A small image VQ-VAE, trained from scratch.
Model: 11M parameters, 48-pixel images, encoder arch vit, encoder norm rmsnorm, encoder activation gelu, encoder patch size [4, 4], encoder layers 6, decoder norm groupnorm, decoder activation silu, decoder widths [32, 64, 96].
Training: 9300 steps, batches of 128.
Data: trained on telescope images of galaxies (Galaxy Zoo DECaLS), 88335 training examples, 13.5 epochs.
Rows from block 2 of the encoder, named by matrix and row number. Rows with one number belong to one attention dimension. Each number is 128 + 32 x the weight over its row's rms, rounded and kept within 0 to 255. All counts start at 0. Numbers have three digits each. After the name is the row's rms in percent of the matrix's.
# v: attention query, key and value (stacked) (encoder.blocks.2.attn.qkv.weight, 1152x384, the v third), inputs 320-383
# proj: attention output (encoder.blocks.2.attn.proj.weight, 384x384, transposed), outputs 320-383
v.68 087:109140167131142134146136108106135104186128168116107107089141138148144071142139071115218099101037108116170111094119153161132114128072116111130167168130159231090124101108126170139149181092195146
proj.68 092:105133014095071142115125155138175153144103129172113180159144107125097156133103223121092139163130137160112152120101152130139162108149182139111101098088096045150123106167126144092102122149083178
v.69 094:139129128091124090112022149143103138188085113107146166090122102089102176078104104105133153118148178160073149166078137164124116109128078152150103194105096108103165132128145139145065092132122133
proj.69 086:123136101116170118161132077150072069092201110079135143133118104167120088146138100114089104138124121120171117101132107110114099165154137130119104153127198138158116118112130107141174074090153146
v.70 102:144177135105118098111157067126121170132114141075110059083153140105133116111130055119161142160012190112104118112125124128130131127083112099144143097145113142076118167060114149159172133106133122
proj.70 102:157110092117159224137125178127157103179149124156126178165118158137123142176110191116084119082133062195131123137113122162102109136108147159077097170110148076205147105184130091096142079144126138
v.71 093:194174101093105151108079118119135165079103102157149155101124106128125145110164109110141166159126114167097079156117159105126129148145178062140143114061152114144119169105151148102105168137116082
proj.71 088:101112137154147137135129123082053151150143125087108098142109146117136147088109129099078094056127148147126123140135139161118081093059127178179150150144085161113197118161132099187102046083139200
v.72 099:120096096132172082153210059125141126143133148135131089125172125076117130125137167172066163132091123109142123161152123091096163069120142138139152143154128145176118125129118147062158145115169141
proj.72 094:162144158085131156136129177132125116142145093099124149065068149161087116094099119167204080162123172125133123162159114138144116139157035148180142097141092116082087197123116059174081104145124173
v.73 095:103084172115108122126160120133115131148101082110135153172123147077173155128132065166119123152152165151157135132175166148099105141134132114062082156155193129196049149150119127141140105042084166
proj.73 092:075133101162153153119121174121163103163138164140192078115098136160140183163159167130076117138134103098166151136068047134089116076132149122168138146153120094103163128142136102131091116158178106
v.74 088:148090148127164107126148168133149091198114167139115111202119130119144112131112066160097148142102150143167166179144132078112078136133117184108103108084123192136118093134087124132128054078073202
proj.74 081:088174133121099116113128086108133109080134127106161127094154131116107151120162183123138130135126154085105181068112088213095124091163132127163155123139116023135098162098130070171130179144182101
v.75 099:108121152090112134138106133152158102142110118116106129142076109104167121154178097128156153132081137102157174129143145186135065117165141096165109178107203148153099101151097134154126140102138134
proj.75 092:093092109151154135120125162144105165133099115153173137112114112181142199089087153144100111135131114178136044165140147126090102120072132132116152110130089114103167099156133174131115094153118101
v.76 097:105079160168144170137165110186105124114165117177138077168115121096083184105087182124118097137168191111101129160125147117151119121138073077169143146183088138107067120141134068091141122144086186
proj.76 098:164173157107119113115131133106160062154108115131114136083119114144152105154149162119162135129133083127155143100136109149075179168174111195068163117153134132183149174094130202082116164142125120
v.77 106:114114122165072131125126089095126136080090085106067163146113119137167150175153134126071103130160131102172141102119071089139117116103198117094114135126179110192143158169133172120136066095066155
proj.77 094:189165126141114113117132200139119170147187192142140068164131135113122097062108091108153137113136153144106147171151158146159137145129086165114150092154112138098114152114124140135129174175149114
v.78 096:082084108111120131171116091113102094108134096139146125158132138079163158107133098175142152137089149126121170092128131100107171148074174102064130130155162106182148169143121089137168097053143132
proj.78 086:180129145137134149113126177125146159146116134120120142158105173142098101138113139162093112161135195137123094159096089134174103088130115135212125130150164095092059129137121118118144146163093133
v.79 108:100181144120086122123102142120089147110144101178182166141111157112110124095127147123181131159130097148129152129132166165118172126181111131133119152157130163126119108118147131114145164139200121
proj.79 109:131082155113142152144130170141105166142119111086104088110096163122136190163097098145100114129139129143158063138114115067133157143030174117160140133142134140139194127117120170107101074071079143
v.80 099:137135138158106132120157135162142148114107052104108152168156115158167154134149126128133132120141128119109147075162164160101106100085150098118124149163191173157113093136169191150085113064134158
proj.80 095:081129125133138156148129140127158073175122164159135112117093134107131125137123153132135138152134137120152166201105102124122102126145071161056054135141119107111120116119126135075160148136140121
v.81 090:100195076095132138131150155163133117137137151085099144084152113127082152152102135109189157058109113108119132106120108151106132149076092077153153118108161195110112090146144118053134132112170108
proj.81 084:123136091095100123125123101107139130144088090153122138158141162137146085135108175136125093155134143139111177135123177081105113125157181191076088153124106106157123098095130208065136162125104188
v.82 096:176110139146073148183074144144116109129106139076166159084159110115127096116159189049126106123141141128062153141092159171155131158089173126065173073104113157130190115120121158191104098068101147
proj.82 084:124179087113125153109127091127134182132131142126122123208162148119160114154129126114131145110124132097142119112089089130156124124189139096112060175115162092142099086135133126078155182154097107
v.83 075:139179133139150090118179139139079069107164149118154059080186158083108155112133154161188173117154166181085143137184093151150133100104094162145071135130090125157143175126125144052092059114117133
proj.83 079:091111115115151148134128137170173077120087127124125172176099135136139081173137094140058100117121103080167150099116152091071144097183157093067157133155175118085100092094130142140129160118182112
v.84 095:086076095107150110158128146117141094171132129142133147154155129130128079147144154139089125115101042129125118140124119106114148140124207130057142142101102151143091147162141144113126102132148160
proj.84 098:169142112123119110119135103136109175114127131103170145078099128129100118083116123148166122193124201121144141106121106133191128118174098122229122102108142114070105162104126061179101168140144096
v.85 090:113185139143116134182186058152134161099139112145133143144193122121076180144141109145180123103104169178112148115145122143110117142090098123150149141155137127166199085146134066141088066119139146
proj.85 090:137148130119077125108132150085120104143118106115065102159111182082141059135133174117062126154123170069132188151132107110109126081113144158112142115154155105115053096144131206070178198140119149
v.86 099:101130125134133106127198167114133138120142081145071043167124140162082107128137149130084134155120098083156069115108122049149128125136163148168125091127104124099146093075127173163150130137078131
proj.86 090:163129121139120157123127109167138139110142180116113193137147122103176142102145065126136129070129095207118170115152178171127151125146087088078137102138133149105131109133116113161082148155166073
v.87 080:187126156141144119121130108088101121114111151139162105119217134135109099121130130128107068137143104114076129132140104107121114157164108129114125128104004086119183129176157128106106142112111134
proj.87 081:119109097131104131125128076123155130162145146118097105133080108068128098154149137112137145142123186095139133138091108153104172136126117122136138114110182086112067165126136100191132124136123125
v.88 109:115073087085144149151194125118159121156134151136078074082111119169152094193119051166114177108099124130147094054081121073136091144103154090122162136142181127103121152138111143179109122117170137
proj.88 098:155128099165129165104128111119149126147116098162125191176146162114103118064148189145092132156126166166124171200119108197140129092184118139120098139111116079144080158163119114110206135139097103
v.89 088:130126170141138132146079171153100141165166186128147068078101120101146111142118030134127084090143105124161101129135125118130118115109126166146129075105142102146102130125129106167161071128127154
proj.89 093:141099129140158155153127048118194122094101074169070170130150103163117112137146213144150129176132146114062126154118128141164070165140098116106107141097133137057103125139130146083096133128111160
v.90 091:137179178078133108119157126096100134138150135134118088115111171112111126094135098130162163175145160162120095077140152145141115117159131169130124136182121104100110156078132117131157122128139073
proj.90 089:118084080150123154133126094154173100121155095102088147189114140139138124175161116137073106112129102133178151165125109105088140088089116098153150172112135137204167117184128121151134089117167153
v.91 098:113170068113134128119165070141185106151092090165107202182136086133127148125138098132087121153142129108174097231103169164129081142208124086116158198120154204161086047164165150142115148150116103
proj.91 099:132121135144064094129122165121073152117204126058166065101107134108118110127146161129196106131124136119105160110125126086118103132066127188131126111114132130159158168144121148169186103119133121
v.92 084:159091130119115100103167099163148083159157125179107105104073151048141167150140167086105183141144132167082172063155118087168157124166152153128144147142152090181126133151100125087106108100127202
proj.92 088:118140156103115135130121152125076105130113090090109112109127108182099093101125155159121103146129178116182128222174073156079083107164048156151178124138103200094114201084129136099145097178167138
v.93 081:184088188127103110117055121108117177109094110183186191123111131102113154078137149133124104115105156162120121144136139159144094148154074115107107122103114065166137107133122109152123141107079140
proj.93 071:103148088138144129135132087108054127151162126106108080138111125141132152149148077087069115061118110133113083130108097095123117128074182154195142119135166165108137127160140151134093084119131108
v.94 087:100130108106116107128100118109096060103137120135166168127161127155113110102126185127138154152154105167127121200161161129096184088135103143112109121149077085095122184143134126070154156167174103
proj.94 089:135169158131161127117127143137104168146143158101158125099093142136156153135106030142094104128129117089161082066129134090141182124127175095209132120151159191142179152093127072185065111042124137
v.95 096:129174192105141153109145121141116087193149087176130173117095133094069181098120105088124104152183128151132166187103213126126107157205126127148130157153095153148082136141123073128129137099108137
proj.95 090:080156117166065057140132101118135128090109160112138096115125126106206114145210147125154123172121101104172061081120101125109152108079159139126188128144113165159181140130132212118146151103149139
v.96 088:136144113147167058085114102100126155160158128162072114116122153088151120165122094164092111147087108102147168129152088041126123120126107103190093114089112106137170115131121096080154119136162176
proj.96 084:115149150120173184129120141124177145150139123124227167124128116129123117096154131133183142121131118178098120135119152155075199132127151104111168105098163145147090197110132156225107161130122094
v.97 082:142159081088122127117180141118112136121129138090120072064100126183154142088114059138110111133096150108139120161116154145130155098123128138145142152142163184078164191134164171202115176052172107
proj.97 080:153059159180088124145127164128110114126128114143128144208167166145114156154104198130188149120123162109171161085120087089107105134093163125155122159148099101164160141113119079071170084157117144
v.98 070:101155165157151196136128142116071125178123058186127159184095136120131087141106148145174170143181146110145126145137114138148073132106157149086177139109158087161072105114134142206182123088161142
proj.98 074:180099093169155136140133122142178147130153114081062136094165090160133097056183128135161148136138103103108150123124131136090240095117108172106107098087096184075123132174128107100126109154145094
v.99 071:185157177087122062069117139102171127102095077147111136109100160154136117152142147153068156156031103109091061130133117037121131170129128090201092115127079128057103124111106152098117101147112154
proj.99 072:112112091126171170116126081116076091151147167179177159156121135101110174126115151121186074154127158178180169079094149170116105094177157101124136141145135072181136120114136088157052179149130132
v.100 084:130125110164094145162175118148110163107132105128140147145167132164162156143127125120187132093133122111156106107155142201095130164141133162108116174161096167103135107156160139125108156123128111
proj.100 084:091160163064080099114131128125124143125110156092113088103113085095106173134128174110078150169126152137094141145122105115155095137148112132170139158167148092128165120097124136123189097156107109
v.101 109:153132137148109126138163080151136175150159101083128139118143157215101143097116148110132168085130118114184117163127088184138130158092089163124112146134094141125154105166108135159153103098112128
proj.101 101:135081058093099073138123110123158045122087236142081084192093138072113172151104111135108102143132132107099184115135143103150117137169143126086143158162181100147146102072119111099113156164141100
v.102 072:100140128118128118117153162114160108134166175097109033106125098098067137094121118128119038148153150188113215146087128165106123107130169176140165113169159121066073168164128100169109154148124152
proj.102 074:100081163134152099123124131149094115105145094176139146158148177131133123150073060147085159109130121105118053142192086072186162131112108075086114158101047163208153075162119117046133160101115110
v.103 100:117151073132090151133156137124138132123091086143153184119091112145125109153132152135174142120069115139083042091152129107100081136127163112121139119140114169098119090133137162114126130180167057
proj.103 096:082140168083144112120127086119125112107127140119090138110156117097114144131152137131122132215131136176166210133155170148176200168199078136182110132127103046134180075048124103120120120127143163
v.104 086:166073174143131113156177124133122157158164173112082105129149115087150169101122128138159133095113113136124151142105115155133167106108083120188109140168089081193109113150118077130105121073055153
proj.104 082:111123083141093154115131176143142114170114149128186123125103146149114111153145126120031148089128094064138112099121120121085031114119152130097179146158192190092109198127132146132115117156139137
v.105 086:162117143124152102130125120133136144110138106157130168111135151152152177136107138134150191126126136054121185161143119123145122153127097104156105149126134154101099138138147169128101148091162133
proj.105 090:118086117176128162144124105121142087207128116122124134111125134119131116094151182115171112137128048182129149085080142137133154161087162141156165122149120112204159166104120140140167124185125095
v.106 071:126104109125145133110113155150103118103141176117132146144152111129099101077148174083101147134209086180104136068094170105099103119152121103121139078159080130125107123124125110173056213166101076
proj.106 075:117135174093106146135130142121095073130145082144112084089099166151158095207149071119135148136123120103144066195127125106199128123127133148126076168135137121135130072191127153051159056109149126
v.107 073:136057160160120144137166161119085142152163128076086142182093130159125119075118190091042198068151096184160144159084140103150128106087136128152132122082130095170166182168126134136119108116177146
proj.107 081:190163100121142140115130163136111067105129182179168106114162173145113108169142056139150101139133155057127106097143150099122106056193166104080082140119206137143107130085129071094120154077106143
v.108 082:157135147114099119095107125127133085089146116099136048118139105169129123130137117148111097120068109156126080121138148159136153152068059160156131128140093153095175153156135115127107136125183168
proj.108 084:125118122111163082139126124155101120124111181191141190197097123092120210105096093111136087125129215122101141130144059100111087098180203064123075165127141061169148112119133091127061142161106094
v.109 102:118143127092116124121219115134099116126166147148125097099150128122135155142169072153196126096074128121091117091115173124100136135113097086212163135160117133135165179199178088120078114131183105
proj.109 096:100106147127127139132129177127105096124183123116112116151099152137130143086114146115065144150125146130142135126162121086159090145156178150141111164126117066155119101083130088110109135167119126
v.110 087:111161119135134099105192081122114161150133104137104128120089125178167066118095174143123109108072102145166077111122095162101119132078121142136133157101153099100176158152128124186151156090153095
proj.110 091:179089090095115163153130146135121131106075179115168142193144174107104179108116060135141114121134146120110210121171104072151136108113108118119135105127129174110160101128128092104120074159211139
v.111 090:105134130121143120135104154138141141158166125176125193159076163121131078126121210102110167121153073122175133151122106113149092109124136155124159090124102134131085130144115124162118146092110150
proj.111 087:188094121158164161152128105129129099151095153135121107146147126115121125117177059141188104140136122103107144119085145116104173100113104152063122103116152156127135143158133120091113086154191108
v.112 070:128146104148150154166059144137119167137122098124194214153193135167130110121126209111122184121218107114092135100143181125111099157119129111102128107154070156177120115101110157149122151111123098
proj.112 068:089129122132087129138136090117135079165144116079046080084084121117094110126156154110182129184119137144144117146081114177165192144132136193136143136136135095088121102169133139143152100182129091
v.113 068:132064131121138157168190155085103092142106136137098106109134081159141127099130106114126150080076119146115082184104124079109102105107146149131153160072136145084163197125164138187140134115183088
proj.113 065:204170138127065123133123132146111177102093143112152143162184196110084157130135141137143139191127207093153177049130147154137119112147127113173094114169139120127149183101128100103162097131120168