A small image VQ-VAE, trained from scratch.
Model: 11M parameters, 48-pixel images, encoder arch vit, encoder norm rmsnorm, encoder patch size [4, 4], decoder norm groupnorm, decoder activation silu, decoder widths [32, 64, 96].
Training: muon at rate 0.0016, 9300 steps, batches of 128.
Data: 88335 training examples, 13.5 epochs.
Rows from block 1 of the decoder, named by matrix and row number. Each number is 128 + 32 x the weight over its row's rms, rounded and kept within 0 to 255. All counts start at 0. Numbers have three digits each. After the name is the row's rms in percent of the matrix's.
# conv: 3x3 conv (decoder.mid.1.conv.weight, 96x96x3x3), inputs 8-15, a 3x3 kernel for each
conv.9 104:151090117163114107109148131115130190136130115119133123136135157131117174122150136078080114063114104063028084088132184044116154073125176138104144188195126151168155140129146152158153148142123106184159150138159126121163
conv.10 102:089099108143089101135133106139134123161060089092086146128137161126136150125096103145088091199115080148135128115115123160116088089053114161125098145118072111101086105156143115110157128108140150087145092170120105100075
conv.11 110:098121118149210201117162102131141087173195162126181092127158144133160136139136150116138145096115097090130111114142134116070120146140095092095090113143142115158127132180146133181153108092082054050044095088095104084052
conv.12 112:138155183127105164115120152075078104197149103133093084172158181129127147149172174134093123162183188133125173135177182149196061111033000089129144123117130163131152152126104139120128141160126155141118159123131110095132
conv.13 095:124137094124100124125101125167153124114102140136111136176154110154159171132136170100134140112166166148119127145139112128070075188171156162149142154077127122097130116095130122095151152115108139177119142155123154191142
conv.14 084:121125081143122150135112103126180137029091129058074134130134158164171110159141144128112143116187103115109157083137108095143061157109053124109118111084129123088114086127115102152214111126106081130135130147150120138098
conv.15 128:096107138092203127091089097130134105115163138140156152091103054111175135097099050090138103107192133094186153129153124143182147113150103104164115071124097090138107173146156172145097150147145113127102096218150124183136
conv.16 096:122121154058125096108103130104103121113150119112126140099128153130172174081124075135123120115101136120187147144124116128114147101102151149141172144132164134164167121121155140119182155152178126140083103058100107131065
conv.17 100:155144175175110093139130104180213134178172155169159126120124150087053094141117144161116098190122138189153146129138160148160148086073066106150083102188125101116111131097132083126103105123090121152133151149090137125113
conv.18 108:117092082144255143150125089187148140103118098125128091119083130147216152116093138129100126143067109124169170112130117158116125105126118121129112109160093049154066149180114154146147123121125128140115099114104124123137
conv.19 094:160170131092083166134114095186161109154126023195104008103159146140158133142137120149171106177144110155168131173137117179111062157140045117146171138146134097157113097104140141159109118125104118128127124112070095113116
conv.20 109:120091093119040112108120109187165146163188099141145087120108151098086129134124153140093048064094073099088070107085149141148124119119061140102114173134126164159126086117101067141161078107102103135138092118089096129130
conv.21 108:135138111152128135188159122167138164102102141214224157138125127160085127180180161121080132072079105109168125112115116035053077069074099152157140090141124110177113110123141136197154150216166122132165080124099131155155
conv.22 102:136145145131163126137141153145127157079140163113171225149208167114153122193154156096106141081112114115131106130120106190088135182188106110072142124134180119141200125126161121170134151155175137123176084127127129153155
conv.23 095:152177164103115095129192191123124128159131166199144128096156104075097109120180116099122121117201186127131097088069124112138145152154155113145149089139177080098103145116109106189143124139125115125110120163138147116131
conv.24 107:127164116116112145148101149000046087105096059225203148080160162089124095099094099084094096148077111133146113110138149126096116138202174102081108075131105131168140131150143111138131133130147135152195112162173088088139
conv.25 107:106052135165172107180134140079099085062138132046157122134137138156105146169115145136178123079096127076123086136098117109114129167184127150142154153142147107181121138143139157078157123092146136131116136120133118091124
conv.26 090:108081117128147106104148153156129146172121182111127122135098097093169127138116136113084122158141117163131103147146133072013073102093106099106121123135138113107109136174070152171085107087099111112096084084094136154146
conv.27 109:119118118125094164073082130147166173131091160136079153135122117116126085133133096101117077099134074158142059156140151133123127164153142194153132129080126164110114163180110132180106129169121158175174160187168159168118
conv.28 101:158106131131121153116151149108103118101072115120128138094118102107113147113163157133088102078061074086119066122158144191194164139182138158155146136120145163152175148132145123101127131124135126117117093116135104143135
conv.29 109:127178098119145128119088131116117144143149126155098101120140127111087112143140153095149048130118181129095134124077095103192144076107125116136102092178135144116096128146101122178092126123142157107145151122130132124174
conv.30 081:091111090143140163138099092137098084149118104083101110118080127135145135146141145150187180167089097179148157108145123113152175115099104112104140135122113104105107108106115129148175107141099113114120126054108143189138
conv.31 105:150163180084081155119079129095117144178165153095090153134084116144061113124067150112158135141130124149103136098122086135146120136103118092113152169152112139121089123101115137150122142145099136091136117088175119138126
conv.32 083:100129115117127122148146146158146148131116143143121161110104136108085141079137096149161114109113070124094115125071134097096146135067144114124123119153124121158141119096118129099216115123071123132124138101132132098150
conv.33 114:126087074120076127104094142154157136060117165151166096101109149109143162108152160071144144079097103148154096093074123112097089131137103154197169092143156151173127094112098102130102061053089099128189100098137156193163
conv.34 095:136161153144119123147132115100151141069099145020088083174168181185152123151152161127134107159078077166146106092111116111112119149155097100118114135165162083146115147087122135141203104159120102088131100129072189149149
conv.35 090:109148111141199021127108105121116090155159098085124071120098115146127098139143157105111137143161155141109100112142140095215121134080056144082072178059104159073080116116144150137104163159148138151104161148172139096122
conv.36 101:105109133085123065106130126133138154159123136163098170090056063075090130093120101102094101110136198096106136062129072039123018091119077124170104116152124123135145163138125139145071134165207145120111119136092073078104
conv.37 109:141160096129093134105101119091133126076122121102162117110103082096104118100085087110096074120164152105161143071097103120136135132113110109130116079125116100103104132160177087115119118131093124089095101123119121119084
conv.38 091:106149107119107114092130074172154139105141115147137138105108105100129091126091131137097135126045111115088122200156179202128177191182157129144124145175084147161066125134138125133093093120126109136153101106127130120208
conv.39 091:119123102079106080124138116130140096085136099050167109146105124118096127119105107121183101135163089158138113159169141171156154158182127135100103132151109135153114134151150150194153142170138198154169115140169154190167
conv.40 093:152101116136069112129123129145142128081162100096092124116103084081105101108125149124068137129201119127095103094062124119086136128108108132116084122227127163105087111136163115176158108117127106169143136157100117087098
conv.41 086:154159143129160106150104112133115083188142106103075115114173126100162138119078079084167152107085137106128142126082099109090058134113109118140137166185125063051108129130155166187107140103108151140089130208151064070047
conv.42 097:118067091070088071108070093134086139141195146126159127093060092122116140108092118148134124174120129156125130091065131081054129135079119132115172137124143167143180133080087146134135140140140088078124081089143135107142
conv.43 089:098136134149140152116095115173153120205186127168147112102081121150092121145196140113177136136131102111150117109150090081184093070060061168146160153150158116170127104200111154186180135145118161101118105060084104086107
conv.44 105:119167169134035120188134178140109137173184117168129109099134104102108136092081082090127087106145066101117115137125082140166080079150089129075108132117088097095066103129101116093097151084152131154117107119146089132086
conv.45 092:116138119172129075175182109113123136097192118036106155115090135138101122118122117120133130090198109116133124132147129132183125103165110120110131156180111066120116112071123161100164111091088091122101127118151125115146
conv.46 078:180205151137140200118111132120098135155104139165125120109129074130110109137108129100069136132111105139114117198079078129053065120104141104154124102138157118168175163107131153107181127121128139121102122105127154150123
conv.47 108:120174113133055123129133125127105117127109111124107111146167105110081136129087136128109122108100182110109135137157155139188165131169135115142121072238124122155130139073113146107134138150150094112118139111091114093120
conv.48 099:139134164146102190123097116106108105107095111140134127109127103150160098122130113124157177174167207158171163148134115138029105114106124138139173211169184163133155189139161167138128167136130072086078093043025102113055
conv.49 115:100133116129053140110147134175136167219173123199132151127142151137216140135181155130145163136130150125110101138128143150181173147115142128104140141129105140103143119086084102119092111074091123099120071192112134117144
conv.50 088:185216120125111130135167149089131153120153146103129156120107121126119097132116112156186154100000105075050148124201137115100131154167145104150154080101118129126144147135108147113139143138156149094105158099170166111151
conv.51 105:167100107136114064167190134128147140107190079045098122131119158136156150110097099087158103169150096152100110164152122135129125095122150098096142106123107165121123093085104131088142120109135127130103133125128073089098
conv.52 087:114121127133200165135139090155160128142173174184252133113110108110092109123121149127149148137064220126144155122144143115078173111157161138122160120061130102076097122169102121153170116167143124125127141163051144083080
conv.53 089:130139131156080091103083096118122197117126150114096179146146140144132104166129128173144129161182131145110136088052082101016066090047133155140103132115146087119153084085108042095094061079086156130188202124163131122185
conv.54 105:164134152190177154119171151108139136086123153121113160144156142132211152115119146084128156101135102141144114109107098149107146175151123122123141116114140081131133113118106108172120148151132090077105089152097120088134
conv.55 123:133130140089203115128135114095112113087129110126107122125110105119144127140139131123121102123136122121138136071083096128153142119155144124151133147083148132139125120123122140156108129112124131134121141134130133138137
conv.56 096:120135129134028140105088159145116122157126141136091119110116107094058089145101123136159142121152096130129116143113106108120124126168139119102102132169104108110113120100156118169118137143124122091125158198145141118140
conv.57 104:141130127148158164143171154153153149133055115161027138164144187174150188154197182068092167082127158108090098180142085152135098113117133123172131116178167096135155136174102127164146114139161159108112113103144121122090
conv.58 100:144162117155133162138095067138156122144160143130187133133114126135139145160118156151112138073100165137080131144108109111079183148084126145101130103102114171098125163116102151139095112062133158112165089100109130127132
conv.59 090:151095130123210214099121178140121125145148108049079104125128130118202135171109177139109138103193140122115113125142114107174139157118126133086109142174078090147129127156131129193124125107125134143116133167121139106133
conv.60 083:127171144156098094153159153149159168172133127166130097102120147127136151138151121142130142150094066139111103144142155131107166170100125153137098146166138139122148145097142112120115131149162129098149114050149108099106
conv.61 097:091066089108101129150142142143087140089109124179209154128149129124102149130066138204209152207109168181200188108146132076107112096094114095125118118145081107119093101147142149157153120152126118084110120106119120080132
conv.62 102:104188133147146190111168165135120108052120123124119125100097067124167097100107101097143134097146139132105106066056097095128115080135132145208147101255175115182142119123145196176151183157140117171116125238115121138083
conv.63 111:122124121115217125136121138114105141087098108097092128141133103114112108141084115113114133171167128147165151157113067137087115104097108106159119152170115176166130092111113111135105124120128168135143163114113112054086
conv.64 099:112097100148255136111147169145149132106138141076112130137141120140111145163158123137123137146114185140130106170176120149171129163121141113111120114123143088109134086168130086091152108131124167188130145121140141114112
conv.65 112:142202137098198113131136138105116111119105102121108138142199153136140117130104151127121125113135145145095129088121111139143126130150141097124084092166118142097132107146137121227137126128140122151142131135139100118131
conv.66 103:118111105163161116140136139132142162110118151069066157123093070145157104131121083156126137185181125155128128129103110088129096157121175143136116157142104108105111119129087152157066104122094115137143117103116124145127
conv.67 089:137149167104079127144134137117116130130189146114139073137137135138126127138138129095115146091235139103150113172166175127194159109140059097072133118128130125178148144141117132080129127128128082136068114136098092125144
conv.68 106:118178127168228142155192159195207185147094168159140145136152160127125117109143130012111116066107154069123145097180216098137187095084109137123136111160206106140147125118130146113128117117116167156164098134118085101127
conv.69 109:125157150145178148111101099106082133102068086128120092168140126167112162185148152180124145175098131128123144184131188206122142187190152114115138143132097148193079095133130087129087079132142134116098159129098175136139
conv.70 091:155122144127252143108150158124146116176119132183086153123046098090106096143189110117090155100174123089118164132191194158255200148187160117121103119123098139156083118089098112144170113137104153094139105122146155134200
conv.71 104:148152141128178120149159100169142159119158181166221071145118125147144178153101151207163142167110085174215138143187106127093139101111025114162131135109146117111147125173191156105137135153105117086155097083222157205163
conv.72 108:145084120089141060100147128153099154113063112193139135127112092117166168117147093146127154147111177133096094170150123133132146135128184129124127123121125123128080116106117080192072108112104119146150127077090137104083
conv.73 101:121129118110138069112085161133143131114125144127176133123133103105126136124115107085101081074178153138119130121117131151065131157148129121097100122113142094114119116134143073077095124116127184144110133033119109165088
conv.74 112:144128079226198076176154104181178118180139166134152161129173166162184153132154140165133114200076116111107063135101095113041087125154158125104096172086090087127105132162107193158097102156156107095130122154157096139128
conv.75 108:149084046114202124130189100163189140103116165124129108182187143139183157138114149060108156103105109130125114113106107085069141141108123084133132080127192096139149111130126095192065129122103136149174122155114131107132
conv.76 112:163114125183155067129173117141135148181124153231134226113092082157101111085121147123155172166144171175115149190115165183083096137113176129141135198127100199127112138111142158093095134106084177164169229119080191107130
conv.77 106:080105132108067097126129115095105022171139041197138046153158140190189162132110092043111090110124099091117093181194231174198224128145157153153151153115156141144149133221141158144112146116156162125154144086147118118109
conv.78 086:114144161106131153126112146105120101206211120202212066125122153124134106135132117101132082169215122121118159092146128071214186090136107134154145175146164191186149135125149168111160133141146141148145139149103151084109
conv.79 113:128145134117080188126148139151136103085155146095164118153162209113169209158152181155181204180167206146164146151153176130121207141123133095158140059133140142126139074098052024138115086109114171133118110097148134147152
conv.80 106:110093113165131071138183097133133083152192088067081060138138145137091111103134096135161038146157049115118094095161153151213165138154108099096101094198130071152108111097100128072128082104096136132120126146197129154122
conv.81 096:116185123122105098105108087098155121120161080081158100120157146113173151134152129117074081130095145095137143122115164195233186170142130118123104120226128101111086126119108121109097073058058161157193145175207171235193
conv.82 093:101109100112165075148171179066117140136121100060044070142144110132125103150145113092085101078082136075084092113061072140089137191224223133138149126140143152244157164155116153147115188171142077124086117193116119129139
conv.83 094:118069095142126075156136087203166154137192108141158184132078093149097107108095133174177141160169104145126204155143159091104111000000071145168129154195106138123109127151121106139129135119123129128100145071134136122141
conv.84 109:118062112143157138128071126131134137066124141014098163091109114111111114105102089123141115138107086153146116143176168102095090162119139107139146099107141117128136114142137125130117106099123156134162106142146164139130
conv.85 106:140117137136105098103071131144039121086050067114050084119064096078111134152118117149092167178187131137123181220167120208220083165077096176123155197103111179113146130126152133128162155131105150136105112120098115082065
conv.86 096:135104145174058136187118108090150154131109192131117147127145127084174132130158122095094130106129097001112099113114126119141120039114096102142112126090135121114101118151126112151154137139126135129103138146088129142120
conv.87 088:135099127125106151140138108141120148096083111139095130089092074097089084120155106143115102175145160171133143153117136118059158146151165180136152120141135150147131082107093133122092122098103139096085088083075092077076
conv.88 090:103095080119000138109115123112114130131128079163159156121163097098119096091129100119129109096122102121121126149159145119111099133118143092113147076138081114110123197145103128129096127118118105119110079151108093132147
conv.89 086:116187122134133126097069095127146133113101130159127133161186162209133130140052171147154136146126162148145141154218159161255177135182131103145113070221127148078106128135141152157125125103121124126157139092068127084082
conv.90 092:096087144123116119070094125119045151122084162082059159118190155135215187120195123152171113134117089094100102100108079079171141157155188104078121113135088095096126133140156129168151134155124078095104082159170115162136
conv.91 103:107097090131132124113123120159150093091125076123125033105068093139135134119111117124077130095098122096111108085086179102120139093112117171165142142143068126112090163143140174154143120190145083157096126166095106080082